config = dict(
    spec_augment=False,
    tokenizer='word',
    encoder_kernel_size=5,
    encoder_widths=[384],
    decoder_fused_qkv=False,
    decoder_positions='learned',
    decoder_prefix_bidirectional=True,
    decoder_connector='mlp',
    decoder_tie_embeddings=False,
    lr=0.00094,
    beta1=0.8,
)
Rows from block 8 of the audio encoder of a small audio captioner, named by matrix and row number. Each number is 50 + 15 x the weight over its row's rms, rounded and kept within 0 to 99. All counts start at 0. After the name is the row's rms in percent of the matrix's.
Before each channel's rows are labels from the 100 clips, of 14976, where the channel reaches its highest value: "lies over" is the class under the peak; "loudest band" is the band of the loudest frequency at the time of the peak. Only what is clearly more common there than usual is listed. The data: synthesized solo parts of chorales (CocoChorales). In brackets: how many of the 100.
# conv: width-5 conv, dilation 2 (encoder.blocks.8.conv.weight, 384x384x5, each kernel summed), inputs 96-191

lies over: C#5 (28)
loudest band: 500 to 1000 Hz (70)
conv.153 123:69 62 58 41 56 48 44 65 57 67 50 39 57 62 55 43 45 60 45 48 58 00 51 25 54 53 76 53 43 43 54 93 80 67 55 37 43 46 44 42 67 67 40 39 46 73 54 57 90 58 39 32 57 56 55 35 45 53 00 73 66 62 36 47 41 63 54 45 53 62 37 66 40 73 40 57 60 43 51 46 28 42 80 56 27 63 00 59 49 42 41 53 42 57 58 36

lies over: G#4 (73)
loudest band: 250 to 500 Hz (94)
conv.230 132:50 25 40 54 62 72 45 45 65 32 45 48 55 49 46 43 47 38 57 34 47 46 45 50 56 46 54 56 51 54 50 63 54 40 57 48 63 63 56 36 34 57 46 42 57 59 34 56 50 54 64 38 54 61 46 44 52 99 46 44 53 62 43 55 47 55 57 51 37 23 55 30 46 68 33 51 50 47 57 56 55 56 44 53 52 42 49 41 35 49 63 57 45 48 54 61

lies over: A#4 (77)
loudest band: 250 to 500 Hz (96)
conv.209 127:35 42 63 53 49 60 53 36 70 26 28 51 40 48 34 46 50 18 58 48 18 43 39 49 43 49 52 59 69 61 50 63 57 39 47 50 54 64 69 32 37 54 51 32 56 53 41 46 61 55 44 39 36 76 33 23 45 99 34 54 46 62 51 60 48 49 65 60 40 24 46 26 49 59 41 41 48 35 63 59 53 48 58 33 49 51 33 34 07 37 61 41 53 42 39 61

lies over: C5 (47); C4 (28)
loudest band: 1000 to 2000 Hz (32)
conv.286 106:50 45 63 56 29 63 47 54 56 50 35 61 53 00 46 58 34 54 50 69 48 94 57 85 34 67 07 47 76 56 42 57 51 48 72 50 51 29 51 47 54 53 40 45 65 57 61 55 33 63 40 58 58 81 52 61 56 49 52 56 34 64 41 56 35 39 58 64 44 00 57 16 52 63 41 75 56 32 58 50 67 39 62 74 64 68 75 61 17 00 49 52 53 48 57 31

lies over: F#4 (38)
loudest band: 250 to 500 Hz (71)
conv.1 115:35 62 45 52 36 54 48 61 51 34 50 47 58 58 61 69 46 52 48 43 51 66 34 71 58 78 41 55 57 18 52 77 72 75 48 41 48 45 33 56 66 57 64 43 47 77 50 68 94 57 60 54 54 52 39 55 52 52 31 71 54 99 54 45 45 39 40 51 49 32 48 30 28 73 40 47 55 57 54 46 52 45 72 45 53 51 58 58 60 68 45 48 49 53 72 45

lies over: silence (37); G4 (30)
loudest band: 250 to 500 Hz (66)
conv.205 101:54 34 59 33 51 68 36 65 43 61 42 70 50 56 24 50 38 23 48 44 41 61 45 41 69 05 52 53 60 49 55 63 60 44 47 26 47 56 55 60 67 69 25 51 61 60 12 62 53 36 42 42 18 68 84 52 59 66 58 41 61 33 46 53 66 56 75 54 41 57 45 53 68 66 50 49 29 59 58 34 55 55 38 26 39 27 65 35 48 59 41 58 55 44 54 44

lies over: C#5 (36); A4 (35)
loudest band: 500 to 1000 Hz (56)
conv.182 104:65 52 62 52 59 71 62 73 53 56 47 58 55 53 60 54 59 67 59 41 58 00 46 31 45 55 77 53 45 60 42 82 62 63 49 46 45 50 56 35 57 71 31 48 39 71 60 54 81 39 45 37 44 56 55 21 56 72 17 66 69 46 34 43 33 57 57 53 43 56 37 57 46 76 56 50 69 69 53 46 50 49 66 71 14 61 00 58 46 32 56 54 40 66 38 48

lies over: E4 (36)
loudest band: 250 to 500 Hz (83)
conv.255 106:34 51 45 58 80 52 43 64 62 63 50 46 56 62 68 49 52 45 54 51 53 17 52 13 41 39 59 54 49 46 44 71 76 39 66 56 55 38 58 35 53 60 50 55 47 54 64 61 76 54 29 34 59 39 42 25 47 54 09 40 51 47 56 50 35 52 42 47 41 47 42 58 77 75 44 60 41 56 38 64 18 59 79 56 18 60 27 61 57 18 48 59 47 45 32 38

lies over: G#4 (49); G#3 (40)
loudest band: 250 to 500 Hz (93)
conv.21 102:68 60 68 64 63 57 55 59 68 49 73 37 59 50 46 42 52 34 82 53 64 46 41 49 60 71 68 19 24 26 56 58 53 52 58 53 51 59 28 42 51 60 71 42 54 50 69 55 66 81 67 29 47 45 38 56 56 58 30 55 61 53 42 61 49 26 59 22 59 56 73 44 26 57 48 56 84 39 45 53 44 54 68 52 61 50 41 55 45 41 66 67 35 67 54 71

lies over: F5 (74)
loudest band: 500 to 1000 Hz (86)
conv.157 119:54 44 81 45 46 67 54 83 40 55 47 57 35 33 59 52 33 49 53 55 43 60 68 51 60 60 59 60 66 52 49 50 41 52 64 50 69 40 45 54 36 66 57 47 47 53 54 35 56 63 39 56 59 69 37 42 68 33 56 67 58 34 36 54 53 45 38 43 25 36 49 41 85 52 67 59 60 59 57 45 66 58 61 59 64 79 57 45 22 00 40 37 43 59 46 60

lies over: C#5 (49)
loudest band: 500 to 1000 Hz (58)
conv.82 116:41 65 80 50 11 46 53 68 43 53 31 72 38 36 64 61 43 64 43 60 14 83 46 70 62 56 24 61 63 22 57 62 67 78 51 43 41 43 23 74 85 51 53 50 37 63 54 64 71 63 45 51 63 89 66 60 68 49 70 48 61 80 63 52 70 59 71 43 57 37 57 31 45 59 31 39 58 62 61 29 63 44 55 42 51 33 83 62 38 63 50 56 63 59 66 48

lies over: F5 (38); C#5 (32)
loudest band: 500 to 1000 Hz (59)
conv.276 072:64 55 64 35 44 87 71 89 61 73 78 27 31 38 58 52 48 58 38 49 53 54 53 45 80 46 63 45 55 49 57 64 45 77 52 57 55 56 42 48 63 77 43 42 27 62 66 35 62 76 67 63 56 44 62 54 65 62 57 63 78 13 17 42 49 47 63 47 46 42 46 41 57 57 63 42 78 59 63 51 71 39 36 59 67 39 36 47 40 13 34 58 34 52 56 69

lies over: silence (60)
loudest band: 250 to 500 Hz (68)
conv.289 088:53 67 57 70 59 69 62 66 34 48 21 74 44 30 68 63 42 95 56 64 55 81 37 81 51 71 50 39 32 31 40 45 35 64 58 53 29 50 40 64 54 61 35 67 32 43 65 54 33 37 38 59 59 71 49 49 52 47 60 65 56 63 51 34 42 38 58 39 49 45 68 18 31 48 48 61 61 66 44 53 71 46 43 72 35 47 64 71 62 54 48 41 45 50 49 44

lies over: A#4 (41); C#5 (27)
loudest band: 250 to 500 Hz (68)
conv.339 095:76 52 58 35 32 71 57 62 50 56 65 42 57 39 49 42 54 48 51 36 71 46 45 62 60 83 69 54 58 26 60 79 63 82 53 32 54 66 09 67 76 80 59 26 60 85 44 59 89 59 66 48 42 60 65 67 62 64 44 84 73 71 33 59 63 58 63 56 55 49 39 53 42 64 33 54 77 37 59 14 66 45 60 52 64 66 32 47 51 48 48 57 57 63 74 66

lies over: E5 (71)
loudest band: 500 to 1000 Hz (54); 2000 to 4000 Hz (33)
conv.124 126:52 48 93 59 38 47 58 65 51 50 37 64 49 21 61 47 34 65 59 62 30 57 52 46 48 57 52 51 46 51 42 50 43 47 62 54 60 32 48 52 53 50 48 55 51 42 61 51 51 70 20 46 61 96 48 37 64 33 49 52 53 40 41 61 53 39 54 56 43 21 53 19 66 57 56 55 56 51 58 51 58 42 60 62 52 73 51 58 00 00 50 48 45 55 36 45

lies over: A#4 (53); silence (42)
loudest band: 250 to 500 Hz (78)
conv.301 112:53 50 83 20 44 52 62 51 54 51 24 50 30 53 29 51 46 57 18 55 20 53 44 43 59 42 62 63 67 73 50 41 29 47 41 41 54 70 58 28 58 61 34 33 48 42 51 33 38 56 46 51 46 94 43 36 58 84 59 53 62 27 50 59 52 52 76 53 37 43 24 43 42 51 56 21 63 49 62 59 68 35 38 30 54 42 42 46 23 52 39 51 59 43 44 68

lies over: A3 (75)
loudest band: 250 to 500 Hz (90)
conv.18 112:62 51 00 47 57 57 58 49 47 43 49 49 41 77 57 59 75 60 56 28 55 39 45 54 42 58 68 54 49 51 60 66 60 72 40 54 37 63 51 59 61 52 47 58 47 69 52 60 72 44 57 63 44 00 52 43 44 58 51 61 67 63 57 40 48 61 28 40 44 63 40 70 41 41 48 43 62 62 45 52 59 52 57 57 53 33 38 41 78 77 45 46 53 54 66 59

lies over: A#4 (46); C#5 (25)
loudest band: 1000 to 2000 Hz (41)
conv.208 124:53 56 50 51 45 69 58 37 61 51 55 67 38 45 55 43 54 51 56 54 48 74 52 90 64 63 32 62 67 60 48 33 06 53 48 53 54 64 50 56 60 60 48 42 50 56 56 41 04 56 70 66 49 57 58 61 64 71 73 62 52 39 58 36 49 51 58 45 49 41 61 53 40 43 31 56 61 36 63 46 87 50 18 63 88 56 62 59 54 58 55 38 60 48 70 65

lies over: F#4 (57)
loudest band: 250 to 500 Hz (75)
conv.167 094:25 65 50 32 36 52 45 41 34 57 37 59 37 47 61 70 60 39 40 50 17 95 62 99 59 78 25 51 49 60 44 67 67 51 47 58 34 47 53 32 64 49 51 46 50 62 48 32 53 49 28 69 45 62 42 57 54 58 73 65 48 89 61 56 44 62 49 39 26 39 44 38 59 48 45 30 49 57 55 69 66 25 71 38 46 08 86 50 47 66 30 44 69 28 65 37

lies over: D#5 (52)
loudest band: 500 to 1000 Hz (71)
conv.94 124:64 54 82 42 30 70 67 59 31 50 11 64 31 45 57 67 65 55 45 38 23 53 35 53 64 57 59 56 65 49 24 55 37 66 58 42 44 61 43 47 74 76 36 35 52 63 51 50 62 40 44 54 25 84 60 42 58 47 55 68 68 33 44 48 42 49 66 63 48 31 21 45 57 59 61 31 88 68 50 28 68 40 41 55 48 62 48 54 21 32 54 58 67 65 48 64

lies over: D#4 (52)
loudest band: 500 to 1000 Hz (57)
conv.12 100:75 55 60 43 25 64 45 81 41 60 65 69 38 55 49 54 61 62 52 38 55 73 38 53 75 48 56 65 40 43 51 53 53 65 38 25 56 47 13 59 67 60 53 52 44 70 64 49 45 63 63 36 52 50 73 65 85 43 86 67 70 45 35 49 56 58 57 38 54 62 41 61 54 61 45 64 62 60 76 00 79 43 36 61 66 50 83 49 64 66 55 48 47 71 68 55

lies over: E4 (47)
loudest band: 250 to 500 Hz (88)
conv.126 107:51 65 12 66 64 61 56 41 34 53 35 49 44 63 75 70 60 73 50 37 48 68 39 78 48 69 62 49 47 45 47 55 47 53 50 63 20 66 53 56 56 40 55 68 28 56 51 47 59 36 55 64 57 23 45 44 38 56 58 64 46 81 55 28 42 54 43 41 55 50 50 37 35 37 50 32 50 56 36 57 71 50 61 63 47 14 60 62 65 77 51 39 52 48 66 48

lies over: C#5 (52); D5 (38)
loudest band: 500 to 1000 Hz (95)
conv.11 108:56 66 83 53 42 43 42 42 53 75 47 45 62 46 40 28 46 61 46 60 50 17 54 28 51 51 58 44 43 61 56 88 81 49 50 35 40 48 55 47 68 67 53 41 39 53 52 66 66 41 26 28 40 74 72 38 44 49 18 74 64 41 43 56 53 53 67 61 61 63 33 49 41 70 54 45 41 19 52 51 08 35 75 63 26 57 17 60 20 35 48 52 55 39 47 26

lies over: E4 (75)
loudest band: 250 to 500 Hz (87)
conv.241 129:38 57 48 58 22 56 46 58 42 42 54 67 43 10 71 69 53 60 45 53 45 94 60 99 49 67 00 55 59 23 60 61 62 75 46 59 45 42 34 66 65 53 59 57 52 66 64 58 43 56 47 79 58 63 47 68 65 54 61 62 45 97 57 45 51 55 52 56 54 02 52 21 44 54 39 57 60 52 51 43 68 41 52 51 60 45 78 52 52 62 49 42 56 46 69 40

lies over: D#4 (68)
loudest band: 250 to 500 Hz (67)
conv.166 104:65 56 37 32 54 53 49 66 36 60 54 75 37 53 58 61 58 44 41 47 55 80 59 66 59 30 49 44 53 57 50 33 42 59 41 49 45 39 42 53 66 45 38 63 49 66 45 52 44 58 63 68 52 10 62 63 70 37 93 58 48 51 47 47 53 71 38 46 43 56 44 75 55 36 52 66 51 68 51 35 72 37 15 48 63 57 87 43 84 69 38 51 39 59 73 63

lies over: D5 (71)
loudest band: 1000 to 2000 Hz (31)
conv.44 115:48 48 71 40 35 43 42 44 40 42 00 64 35 47 40 60 42 40 46 63 00 56 40 48 52 44 39 58 69 49 34 54 37 56 36 38 50 46 61 63 79 58 21 33 48 54 26 64 51 36 38 58 31 82 61 24 57 41 54 52 60 45 53 39 53 59 64 59 50 36 35 45 54 49 53 46 40 59 55 47 62 51 50 31 47 50 43 46 12 57 52 45 56 49 58 48

lies over: D#3 (40)
loudest band: 250 to 500 Hz (84)
conv.245 126:77 48 50 50 60 44 53 12 64 50 56 46 52 68 30 29 52 50 50 42 61 19 45 19 49 42 84 49 43 84 50 35 29 39 39 51 47 71 64 49 42 48 59 52 53 42 31 40 23 43 62 36 47 43 56 53 45 66 71 49 62 00 52 58 55 46 64 50 58 77 52 55 38 39 62 38 51 26 57 50 45 55 41 49 50 45 47 50 44 57 69 54 42 49 49 57

lies over: D#3 (65)
loudest band: 250 to 500 Hz (88)
conv.262 107:57 54 44 49 43 33 52 40 23 38 38 58 69 67 54 74 48 65 27 40 67 55 39 63 47 69 52 17 18 43 38 48 66 61 39 51 27 54 57 52 45 45 41 61 41 59 26 57 72 20 62 58 47 38 42 54 30 43 52 48 48 83 42 41 38 53 39 48 58 63 46 49 23 33 63 49 43 83 27 41 55 42 39 43 32 52 57 50 68 83 50 49 36 48 62 40

lies over: D5 (57); silence (29)
loudest band: 1000 to 2000 Hz (37)
conv.295 088:53 47 70 64 54 60 44 56 21 59 60 68 44 40 52 48 58 52 53 49 48 90 41 66 54 34 46 31 16 50 59 49 57 45 25 40 35 55 55 68 49 57 56 74 46 52 31 64 34 46 28 44 28 89 72 65 51 66 66 38 57 61 24 56 70 49 90 57 46 48 49 05 54 42 52 45 65 69 45 39 56 50 28 61 56 19 87 34 42 65 55 56 31 56 49 50

lies over: silence (51)
loudest band: 250 to 500 Hz (69)
conv.371 098:48 50 42 62 56 48 71 52 30 27 45 65 42 53 51 57 56 16 79 47 47 51 56 53 31 63 56 60 63 48 55 52 46 60 36 51 54 63 62 77 40 71 56 40 51 48 16 67 52 13 44 62 00 40 59 40 55 39 50 60 52 48 63 29 64 59 22 37 47 53 58 47 51 49 67 55 44 64 53 49 54 79 52 37 41 61 43 21 51 51 56 43 57 50 49 56

lies over: D5 (75)
loudest band: 1000 to 2000 Hz (37)
conv.101 107:48 37 51 26 50 61 45 77 48 63 58 55 48 52 49 40 35 40 30 54 48 75 51 49 70 34 50 56 41 50 55 60 69 59 31 37 74 53 34 73 68 59 52 60 26 56 30 78 66 48 72 56 51 66 69 52 78 52 92 49 64 49 36 28 59 65 69 43 67 50 39 66 59 61 52 52 54 71 54 31 67 57 34 34 70 51 90 28 67 66 60 64 35 57 54 64

lies over: E5 (57); A5 (27)
loudest band: 500 to 1000 Hz (61)
conv.195 123:49 42 75 50 43 50 47 72 48 62 49 55 50 28 56 51 44 56 45 63 45 59 67 49 43 46 53 57 65 57 39 63 60 40 61 46 69 13 52 45 46 56 58 53 50 50 60 43 49 60 19 49 55 64 45 38 71 23 47 69 51 31 39 58 44 50 39 57 33 34 44 40 83 70 55 67 47 45 59 43 49 42 69 67 51 72 50 53 00 00 41 32 53 47 32 29

lies over: F3 (41); A3 (41)
loudest band: 250 to 500 Hz (91)
conv.200 125:68 43 51 56 51 49 38 23 67 58 59 44 54 65 28 24 45 48 58 52 59 31 54 31 51 54 66 52 51 85 56 51 38 41 42 43 59 62 59 48 47 58 60 43 54 43 33 47 18 40 53 40 47 45 61 50 53 57 52 64 63 00 50 50 51 53 53 52 60 64 52 50 51 45 50 56 46 02 51 51 37 52 61 57 52 48 39 52 34 51 56 42 53 44 57 46

lies over: C#5 (38); C4 (36)
loudest band: 500 to 1000 Hz (54)
conv.258 125:64 50 60 48 46 66 51 49 64 59 52 23 49 49 37 36 38 56 44 50 56 04 50 59 53 68 73 43 50 60 50 73 47 50 58 45 44 69 47 40 52 71 47 32 46 51 47 47 61 46 54 38 48 62 50 39 51 64 00 79 64 51 32 47 47 46 54 58 52 51 48 44 44 60 44 57 61 17 54 49 47 43 64 56 50 63 00 52 24 24 50 43 42 47 53 49

lies over: silence (53); G3 (29)
loudest band: 250 to 500 Hz (73)
conv.370 102:43 45 67 47 61 61 38 54 41 42 36 62 54 58 22 60 16 17 60 35 30 53 42 43 67 39 41 21 54 33 57 40 33 59 55 26 34 68 46 66 62 75 14 35 65 51 12 64 53 48 52 44 41 80 52 45 35 60 47 38 56 48 47 48 68 39 59 53 49 39 60 35 61 45 53 58 32 56 37 36 51 61 33 22 49 48 44 39 21 46 47 54 62 38 62 64

lies over: G#4 (48); silence (33)
loudest band: 250 to 500 Hz (68)
conv.15 075:70 43 51 60 58 74 51 60 40 38 65 64 34 60 54 42 79 52 60 39 65 63 55 73 53 51 59 36 00 70 49 55 40 50 20 55 57 56 59 31 26 68 52 42 35 52 39 49 36 54 55 57 45 54 42 54 64 68 61 69 60 40 28 45 38 54 53 35 38 52 57 51 37 40 51 48 82 67 42 45 74 43 42 57 59 26 60 31 49 59 75 50 25 72 54 58

lies over: silence (47); D5 (31)
loudest band: 500 to 1000 Hz (60)
conv.193 076:47 40 66 40 62 65 59 45 54 45 50 34 33 62 51 34 40 48 51 50 29 59 71 63 46 44 43 59 52 77 72 67 63 60 01 47 59 58 58 79 63 73 58 45 17 56 34 67 36 47 51 68 42 72 61 31 54 52 58 80 56 47 51 40 76 74 64 30 70 40 49 46 47 53 48 32 48 43 41 53 53 48 33 42 48 11 50 16 41 55 45 43 57 34 59 48

lies over: G#4 (33)
loudest band: 250 to 500 Hz (95)
conv.246 125:40 62 60 64 29 60 57 49 45 34 57 52 50 24 61 48 48 61 48 48 45 72 48 99 51 84 18 50 61 21 59 71 52 67 48 54 35 60 35 57 68 58 54 38 52 68 49 59 60 57 49 65 52 70 42 59 51 71 42 77 48 99 49 47 53 42 53 51 51 05 60 00 35 61 32 55 69 52 48 49 65 35 58 56 66 49 55 58 31 55 51 47 48 47 63 49

lies over: E4 (55)
loudest band: 250 to 500 Hz (74)
conv.216 129:43 54 55 62 25 60 53 53 50 42 54 67 52 00 61 47 49 56 58 53 40 79 57 99 54 71 00 52 66 32 52 62 59 55 58 53 44 45 39 58 53 56 65 46 61 60 61 52 39 63 45 68 48 71 51 65 60 64 55 68 44 85 56 53 52 48 51 56 43 00 65 00 47 61 32 64 64 33 52 45 67 38 60 64 64 49 68 51 24 38 54 46 55 49 61 45

lies over: D#4 (33); D4 (27)
loudest band: 250 to 500 Hz (87)
conv.344 126:30 58 56 52 35 45 51 62 50 43 45 52 46 35 67 70 60 51 37 49 49 67 38 74 47 75 20 51 54 00 57 62 64 77 48 53 39 53 27 56 60 44 56 50 49 77 47 61 76 61 65 57 53 60 44 67 49 62 46 47 49 99 54 54 56 53 59 54 51 29 55 38 36 54 48 36 66 67 45 46 54 39 49 40 50 45 63 58 69 72 47 60 48 50 59 52

lies over: D#4 (78)
loudest band: 250 to 500 Hz (99)
conv.367 118:44 51 14 48 34 77 50 72 46 49 62 61 49 45 71 70 57 63 46 35 55 86 47 94 74 67 27 50 57 22 50 52 36 65 56 49 55 50 19 54 70 57 58 59 49 70 70 46 50 53 68 72 57 28 69 81 77 48 71 77 39 63 49 35 45 54 39 53 46 29 45 44 51 52 48 62 62 64 47 30 96 39 32 70 76 49 76 63 65 67 42 56 55 54 68 59

lies over: D5 (39)
loudest band: 500 to 1000 Hz (55)
conv.345 102:70 35 68 39 59 52 48 60 61 79 53 30 58 49 43 36 33 63 28 67 55 08 47 00 59 27 79 41 39 64 61 52 47 47 61 51 54 70 62 56 67 59 39 54 44 47 55 54 49 48 47 40 58 57 58 28 50 58 32 40 74 00 31 46 59 37 74 68 64 65 39 80 51 58 57 50 49 47 47 57 36 50 53 55 50 64 14 61 52 00 51 63 42 40 50 73

lies over: E4 (59); C#4 (27)
loudest band: 1000 to 2000 Hz (39)
conv.77 122:50 46 00 45 59 70 34 58 57 58 59 50 48 60 63 49 62 62 49 51 53 57 53 44 48 43 51 50 54 56 42 58 55 46 53 59 58 43 55 41 54 45 50 60 46 61 60 53 53 44 53 59 57 00 56 52 53 53 68 48 45 39 50 36 26 66 30 59 44 57 41 73 64 60 47 65 29 57 44 59 56 51 46 64 53 57 74 58 74 56 45 55 42 51 54 46

lies over: F3 (34); D3 (26)
loudest band: 250 to 500 Hz (94)
conv.237 108:59 60 55 68 38 59 52 23 49 48 50 30 40 62 51 49 59 50 65 42 53 67 65 89 56 76 53 66 50 72 51 71 59 51 43 55 39 54 49 53 54 66 61 30 53 59 45 51 41 38 47 62 32 52 48 59 51 54 17 91 62 58 58 48 48 60 49 51 50 45 52 40 51 63 42 43 61 03 57 47 45 37 68 60 53 34 27 38 15 54 53 24 68 57 65 38

lies over: silence (43); A3 (28)
loudest band: 250 to 500 Hz (69)
conv.373 082:53 34 40 14 51 56 56 52 61 47 54 36 49 41 41 35 43 49 02 58 56 65 58 61 56 38 47 71 69 62 51 71 56 36 14 52 62 64 58 82 50 64 59 62 23 51 08 66 48 08 47 56 14 53 63 47 59 56 63 48 49 48 37 20 62 49 63 48 64 42 18 48 54 53 50 47 27 53 69 64 57 65 55 26 60 59 66 14 53 43 51 46 49 43 45 62

lies over: E4 (41); silence (38)
loudest band: 250 to 500 Hz (74)
conv.45 098:49 67 43 46 54 53 44 59 59 66 46 48 21 43 71 65 41 63 46 49 42 69 50 72 47 54 50 49 54 36 57 31 36 70 61 59 37 40 43 38 63 14 34 65 43 47 78 14 62 74 48 63 76 29 39 37 46 24 60 62 55 64 59 49 41 53 31 31 38 57 51 57 63 51 33 63 52 57 42 60 60 37 49 59 46 35 59 78 80 49 23 36 43 43 72 54

lies over: D5 (76)
loudest band: 500 to 1000 Hz (83)
conv.26 102:51 57 62 36 56 59 46 74 50 61 62 51 48 49 58 44 30 58 40 46 54 24 61 52 52 63 55 59 33 49 68 93 81 72 24 40 37 51 46 68 68 67 56 47 09 61 43 73 99 44 38 44 48 56 68 43 59 52 31 79 67 75 46 29 62 76 61 20 54 61 45 61 41 80 41 55 50 56 50 48 44 51 74 52 35 44 33 48 60 56 51 52 54 47 53 42

lies over: C5 (31); G5 (28)
loudest band: 500 to 1000 Hz (60)
conv.23 123:69 56 54 44 63 52 56 71 60 53 56 49 62 63 33 54 41 51 61 61 73 35 40 35 54 56 84 44 51 28 46 35 17 62 66 41 56 74 34 59 49 59 47 38 54 54 46 47 72 54 85 40 49 43 37 43 53 62 40 27 64 43 44 40 57 08 48 53 55 63 57 68 37 42 49 60 67 71 58 48 55 70 29 51 69 84 34 53 70 39 45 62 34 70 53 90

lies over: D5 (59)
loudest band: 500 to 1000 Hz (60)
conv.92 114:44 54 97 40 39 41 43 77 50 70 43 75 43 32 41 51 21 45 39 76 16 71 60 52 63 43 37 46 58 38 70 56 66 57 48 35 53 34 56 66 69 54 39 46 50 43 43 57 69 78 20 52 58 95 61 44 67 43 58 26 65 59 45 58 70 48 70 45 42 45 51 36 64 57 53 54 41 64 57 51 49 38 59 35 45 60 62 55 22 32 47 56 43 36 48 46

lies over: D#4 (54)
loudest band: 250 to 500 Hz (84)
conv.250 125:51 43 00 50 51 65 51 50 39 37 55 53 50 71 61 74 60 58 52 21 55 53 48 64 57 61 49 42 48 49 52 55 57 57 46 62 42 54 49 53 45 52 54 56 51 57 49 57 69 44 58 60 57 00 46 60 41 67 61 47 50 73 56 38 44 55 27 43 48 56 43 54 40 44 57 46 42 60 32 47 62 49 47 53 55 22 55 49 68 84 52 49 43 47 62 48

lies over: A3 (74)
loudest band: 250 to 500 Hz (94)
conv.122 114:56 44 00 52 51 55 53 33 62 24 47 51 59 79 37 61 60 41 60 32 59 44 44 48 49 50 65 65 55 68 41 53 56 47 39 54 62 61 64 51 27 48 59 43 50 53 22 64 49 27 73 48 37 00 48 58 55 68 61 44 51 63 65 46 50 45 27 45 57 57 48 62 32 42 57 56 35 62 62 62 55 63 47 47 57 45 52 28 61 76 62 42 55 54 59 57